{"model": "masked image model", "dataset": "regions of photos with short descriptions (Visual Genome)", "train_examples": 50862, "image_size": 32, "crop_scale_min": 0.7, "horizontal_flip": true, "translate": 0.12, "color_jitter": 0.1, "method": "mae", "mask_ratio": 0.6, "loss": "mse", "encoder_arch": "vit", "encoder_norm": "layernorm_no_bias", "encoder_norm_position": "pre", "encoder_activation": "squared_relu", "encoder_head_dim": 64, "encoder_fused_qkv": false, "encoder_bias": "all", "encoder_qk_norm": false, "encoder_layer_scale_init": 0.1, "encoder_parallel_block": false, "encoder_moe": "expert_choice", "encoder_num_experts": 4, "encoder_moe_every": 1, "encoder_expert_mlp_ratio": 0.5, "encoder_experts_per_token": 2, "encoder_shared_expert": false, "encoder_patch_size": [4, 4], "encoder_layers": 14, "encoder_width": 320, "encoder_positions": "learned", "decoder_width": 192, "norm_pix_loss": true, "decoder_layers": 4, "residual_init": "zero_last", "optimizer": "adam_atan2", "lr": 0.0018, "beta1": 0.85, "beta2": 0.99, "steps": 14800, "batch_size": 384, "epochs": 111.7, "lr_schedule": "linear", "final_lr_fraction": 0, "warmup_steps": 740, "weight_decay": 0.09}
Rows from block 0 of the decoder of a small masked image model, named by matrix and row number. Rows with one number belong to one neuron. Each number is 128 + 24 x the weight over its row's rms, rounded and kept within 0 to 255. All counts start at 0. Numbers have three digits each. After the name is the row's rms in percent of the matrix's.
Before each neuron's rows are labels from the 100 images, of 14848, where the neuron reaches its highest value: "strongest on" is what is common among them. Only what is clearly more common there than usual is listed. The data: regions of photos with short descriptions (Visual Genome).
# fc1: MLP up (decoder.0.mlp.fc1.weight, 576x192), inputs 128-191
# fc2: MLP down (decoder.0.mlp.fc2.weight, 192x576, transposed), outputs 128-191

strongest on: text has "red"
fc1.426 122:172146144131124141127110142130117102155151114151120129155159142123104082107123119146146115153127084103115152112049143119106118151163117106125144113119077141098164137140111112143151117113163119
fc2.426 143:164118083099094094131175130112096152105088148141113147135135142094151134126117143149154138133114106115156137169172167178119151127131120113138120134113132133072136090113128106166086133127108129

strongest on: text has "sign"; text has "red"
fc1.465 133:180144145135164148159111126151140135156135125137123128146122114126094091120180147180127084153126122101132102147092096138135139100118117132123140160132116130125138130145139077127147106132122120
fc2.465 151:132113101079179151149112172138123154142141139101133123141145173133145133165098097107153101095123091152166098095131113089164173112128154084128151152104159117133100104108142096165130128131130137

strongest on: text has "sign"; text has "white"
fc1.397 102:138162160144111109100132110133091089138139109161124145170125141154117113124148128109129083160138114119113120118077099070113122095137136103090136145087105106115182113120122139103131127110136106
fc2.397 125:148131119103161120132097196127128138166132135108112145170164149128151101122172083150115107147150169103164123077138144127125136111120115112107144124117154120163097143135113125131131153150116134

strongest on: text has "sign"
fc1.340 154:146155147086126163174174091146151152126137121104118111139137113097095104106166161099085137123133109083115150109129105096142135108135154108092132127120100124081166141141141129129146141152125139
fc2.340 177:097157084082120146117118145151161151157156127119130134132132118135150117147114153126166132119134118105100088168152098111115162140129108136117075119112151121145119107135103134089100157097116133

strongest on: text has "sign"; text has "red"
fc1.468 148:135133134122133163096145123158138121176131124161131129146137110127123109123134138167090097154168135103114085096123079113131097080132095117085147133142119097094174133170147132115145124151123111
fc2.468 171:147126109098129151117067157153130148139157124132131118125105106082084125172104113134105103119162108141144095112124134133083183130153104161117124173142123120176160125112127101093094126136135123

strongest on: text has "man"
fc1.416 121:125195078115114099123117131119110101123167147109151113122141146147171140141113077214110129124105117148069125151121152117107122137133115151120143125164130112132100122141115103118111135120164111
fc2.416 150:115074142125173137137145116102135140116112095121138123118100079112127124100123116131116121140109145116165141133140099107105101173136109136125156110127134180126110120156133102201168118136130140

strongest on: text has "sign"
fc1.224 136:156147116125155131159142165107144146131125135137147129151145127124134137119158096122111098093147153141116102090102088119077109134139111137134141124181078095097149167160141117096172082142105135
fc2.224 156:132145151175100166140135077138141101073128143123147118104168150101125113141167179109096121127133093076105166105154113138118177174151107123153141142086169147111066088128123155129130136098167155

strongest on: text has "sign"; text has "white"; text has "red"
fc1.190 165:155139133111148156125146116135132142147119118150114135134143105161125105141143109146094090173140123171120102107094093123103122111147148119105130165110131103148118168153136116111182112126170103
fc2.190 203:145107091130167165143081187155141177166153147120128103152126143115095128151133077119120129158130101177142072105139127139107146142126119127119093178106116120151104164119103119135139142141127148

strongest on: text has "sign"
fc1.244 131:181123179152150125138187152161168133150131137134084091110121124142116131163138123110149112122140111063109107134157114127129102107088082112111113145098119110119118117124119112111154068098097125
fc2.244 130:128142121064107168158184146114114150118139167129099192111146094126132139092141151113146149128131126134152123128086145115135111143179137127160155157136133164143171117122164115167101148166151101

strongest on: text has "sign"; text has "red"
fc1.299 182:103126141162144164139153103115149135122137112117134143135140120106110144121139167115097109143132149070130151053095111109140066147135118079106169145136084140069166120130160138093158152142122130
fc2.299 150:138171105101136097118072145143127130131097135132131149121113112142130127127102143148112152118133116147117126148153145107131179088117139130113126099131142167173105111127090120141079129107150107

strongest on: text has "sign"
fc1.87 163:151147108149148172110145160150122129178121124160114128140122087136094079131142125158113131152106112124099124111088103110103149110135134100102130170113111108124147128151107124087121123137156110
fc2.87 198:133096094110187154140091167212144172163155132116131107132123149108132118177119100085105163130146096165136089144156122144109129084116068130113102182117130151142131153143118146129107126135127131

strongest on: text has "sign"
fc1.470 137:169137129107115130096133129120146151166126123145122121130130104130103107130161108175126084118125164133119084151086102094119091119135153143105140188147106117130125127123131133105110128131142099
fc2.470 160:155111096097120139162071190128070168154128116148139119128142149128093126145118124131123118143139130188135091106170123127123102114153136133128130115144116112127122097113137127173136133146098122

strongest on: text has "sign"; text has "red"
fc1.117 134:184158163120128146110136098113125106130128116147142141133117123123115125106163119124135084155123146126113144142107071096135102094135136103116137168119109087093158133134148170117137103110107126
fc2.117 147:153131155130123128156094151124091127140154151126141130157131130103138138110147082127093099139148147074182130112128131146076109154140138140138132100070116130153120140117090111133157118113126130

strongest on: text has "sign"; text has "white"; text has "red"
fc1.455 135:130129147143122150152129139125147145126148143151112121128119130132146112136175095169144100116122140116131091157091092141112127148139097130129147174139108150085108183133095089116086123096152102
fc2.455 141:125115118111167120142140146124101157122140106135131107132153146153169131165107147122123094085126096155149111127100117110172129084142171114114091138124108187139126100078135139089176127131089124

strongest on: text has "red"
fc1.70 103:186181120148113116099126129156141093131154129159131155129152145154104125138135127131098106117139090113083098111094102138125150089165108114151131130143072163100124114152135132119105130157108074
fc2.70 102:154132143130129151113187124080111141113117156105129148104112126132128144114068089122099135122126137133159145139105116144113148188163116118119136132105154123121166140131141073093137088106130156

strongest on: text has "sign"
fc1.564 114:130153161141114137150147136097154135116107132100138113141141132138113146136136127121110118128145150137127124056140132105117126138156120126104165131188052119076175118129087128103134095132124128
fc2.564 104:116164130109122127108129124127119137067117102103175127135142130098114149146156167131132106128145112117070114156114132096093173127125154113147133151156153174157062072134150175158124143123108130

strongest on: text has "sign"; text has "red"
fc1.530 133:117151140119146185119143109109163109160140093171105110124130124138091096104150120132088161163088158148116121117130129125120112119149115112127129180121109157094117128153104106158105110112116123
fc2.530 159:120088134133126125158095140144099141115170150150122108140123160111150111142084111130164154141132148147136075144183129144085106134121119153163079085118140122114154110165157087132095105149107162

strongest on: text has "man"
fc1.297 149:100153103078141130099136102100121117112134119132132103159184174140159161166138128176111131121111085176108144131129137130160073116140123094155144134114135166137104154133151145138129152144104124
fc2.297 140:140122131159131119138091138124154125140151099128151181072045035060029125072089095091118111148168187144142132131152120124129150135136108123136137110134122154107135122129107141157112142158123161

strongest on: text has "man"
fc1.363 153:107159110084154155117132148092106132135164143149213123105095101091120110118083081128104131116121111182121140128117145110140126109130131116153128130113135157136112174131095127089129129153125102
fc2.363 143:115109170122103159130153116111115137129104135123113168191228211189196125161210139133154152137102112112131127121134127127135108150143117126111119117145131102123154124137156094129165113133152124

strongest on: text has "sign"; text has "white"
fc1.218 130:140141167085151122134159101153176116172138132126119120144109103145103085122150135150127106121128151085145106101095136122120155113126115146118175195110072080100174144138124109092084112125146095
fc2.218 152:156140134095139135086119164130152132161188180088138135126118140103134157139129104095166129154155087136115083145104132116085141056151132137164132152126170128116087100147149162139124104107101125

strongest on: text has "sign"; text has "red"
fc1.181 099:134152152122118160118151114124127110132131142152098106116150144151078089128160109151109122131082120153113132136124128134105113135147116124112152156111091145040122125140139087105120150166147109
fc2.181 103:175129164160165152101123120129121133123142132134110097083129138121158093166077120117112160107106127106135141134080090141132117144147111135119125133132158096148132083127133119129127131135145149

strongest on: text has "man"
fc1.313 101:165147151103123146117155122124136165146147138124128120132127159090129127143100124139096141087084105119118127151149128116127148123092125098160137157105152141141072145124119088118076119151108130
fc2.313 097:113124121143093119113109159136125136102131135134133117152139147122128142108160129119126101182131137131120124094073112128106136107081101146122106139093100158069177121129138129156162126139084119

strongest on: text has "man"
fc1.100 132:098184068093161150152118122123114157133177139098132163140128108096106091089106119148109120096102121114107143126099116084117143132137107156169157151120102185120107148141133141113158122153123100
fc2.100 151:114129177130139140115140129101154152106067127139146122139168185193177149163138182176122147106129108119090139139119088139145179163102124144098122106138138091135151087137132089153151125163129125

strongest on: text has "sign"
fc1.15 059:142142100135114118165133148108135146145145158100117143139094112136072080113125132137102115102131123118118087140173101139101133110177115110106141140150135152111106104154123093144107151143144118
fc2.15 052:133146139115149121154128128121114102143147141112124090118142140163157147137144145131137115111118139115139116130104126132118108095126142142177152114151118106143129110122123128119139201070118123

strongest on: text has "sign"; text has "white"; text has "red"
fc1.562 138:162142145108189185098164101113147148141138117150111124140120108132102091083145112095097111160134115128101121112144134120078139125138119110093119187130109135136139130163158140128144106159151134
fc2.562 165:137086119138146122129076141160102165156113176123124108140142158143130121130120108102158130177131116110156068105180117129124127142140144128140066118105114104150145141137088093140109110129133130

strongest on: text has "man"
fc1.425 141:111136112158136105117105089101162115140154142103177178178135120101143118106101109098100102156118074124116148139108128139124114137133117103088142095132110167109105162116132162106163107143129147
fc2.425 132:147099131145134117127112103110106138094111085125075195099123098175084134106133184142127140148120149116160127098115128163166091121133139132108143137127158092157129146120147134146154117168147145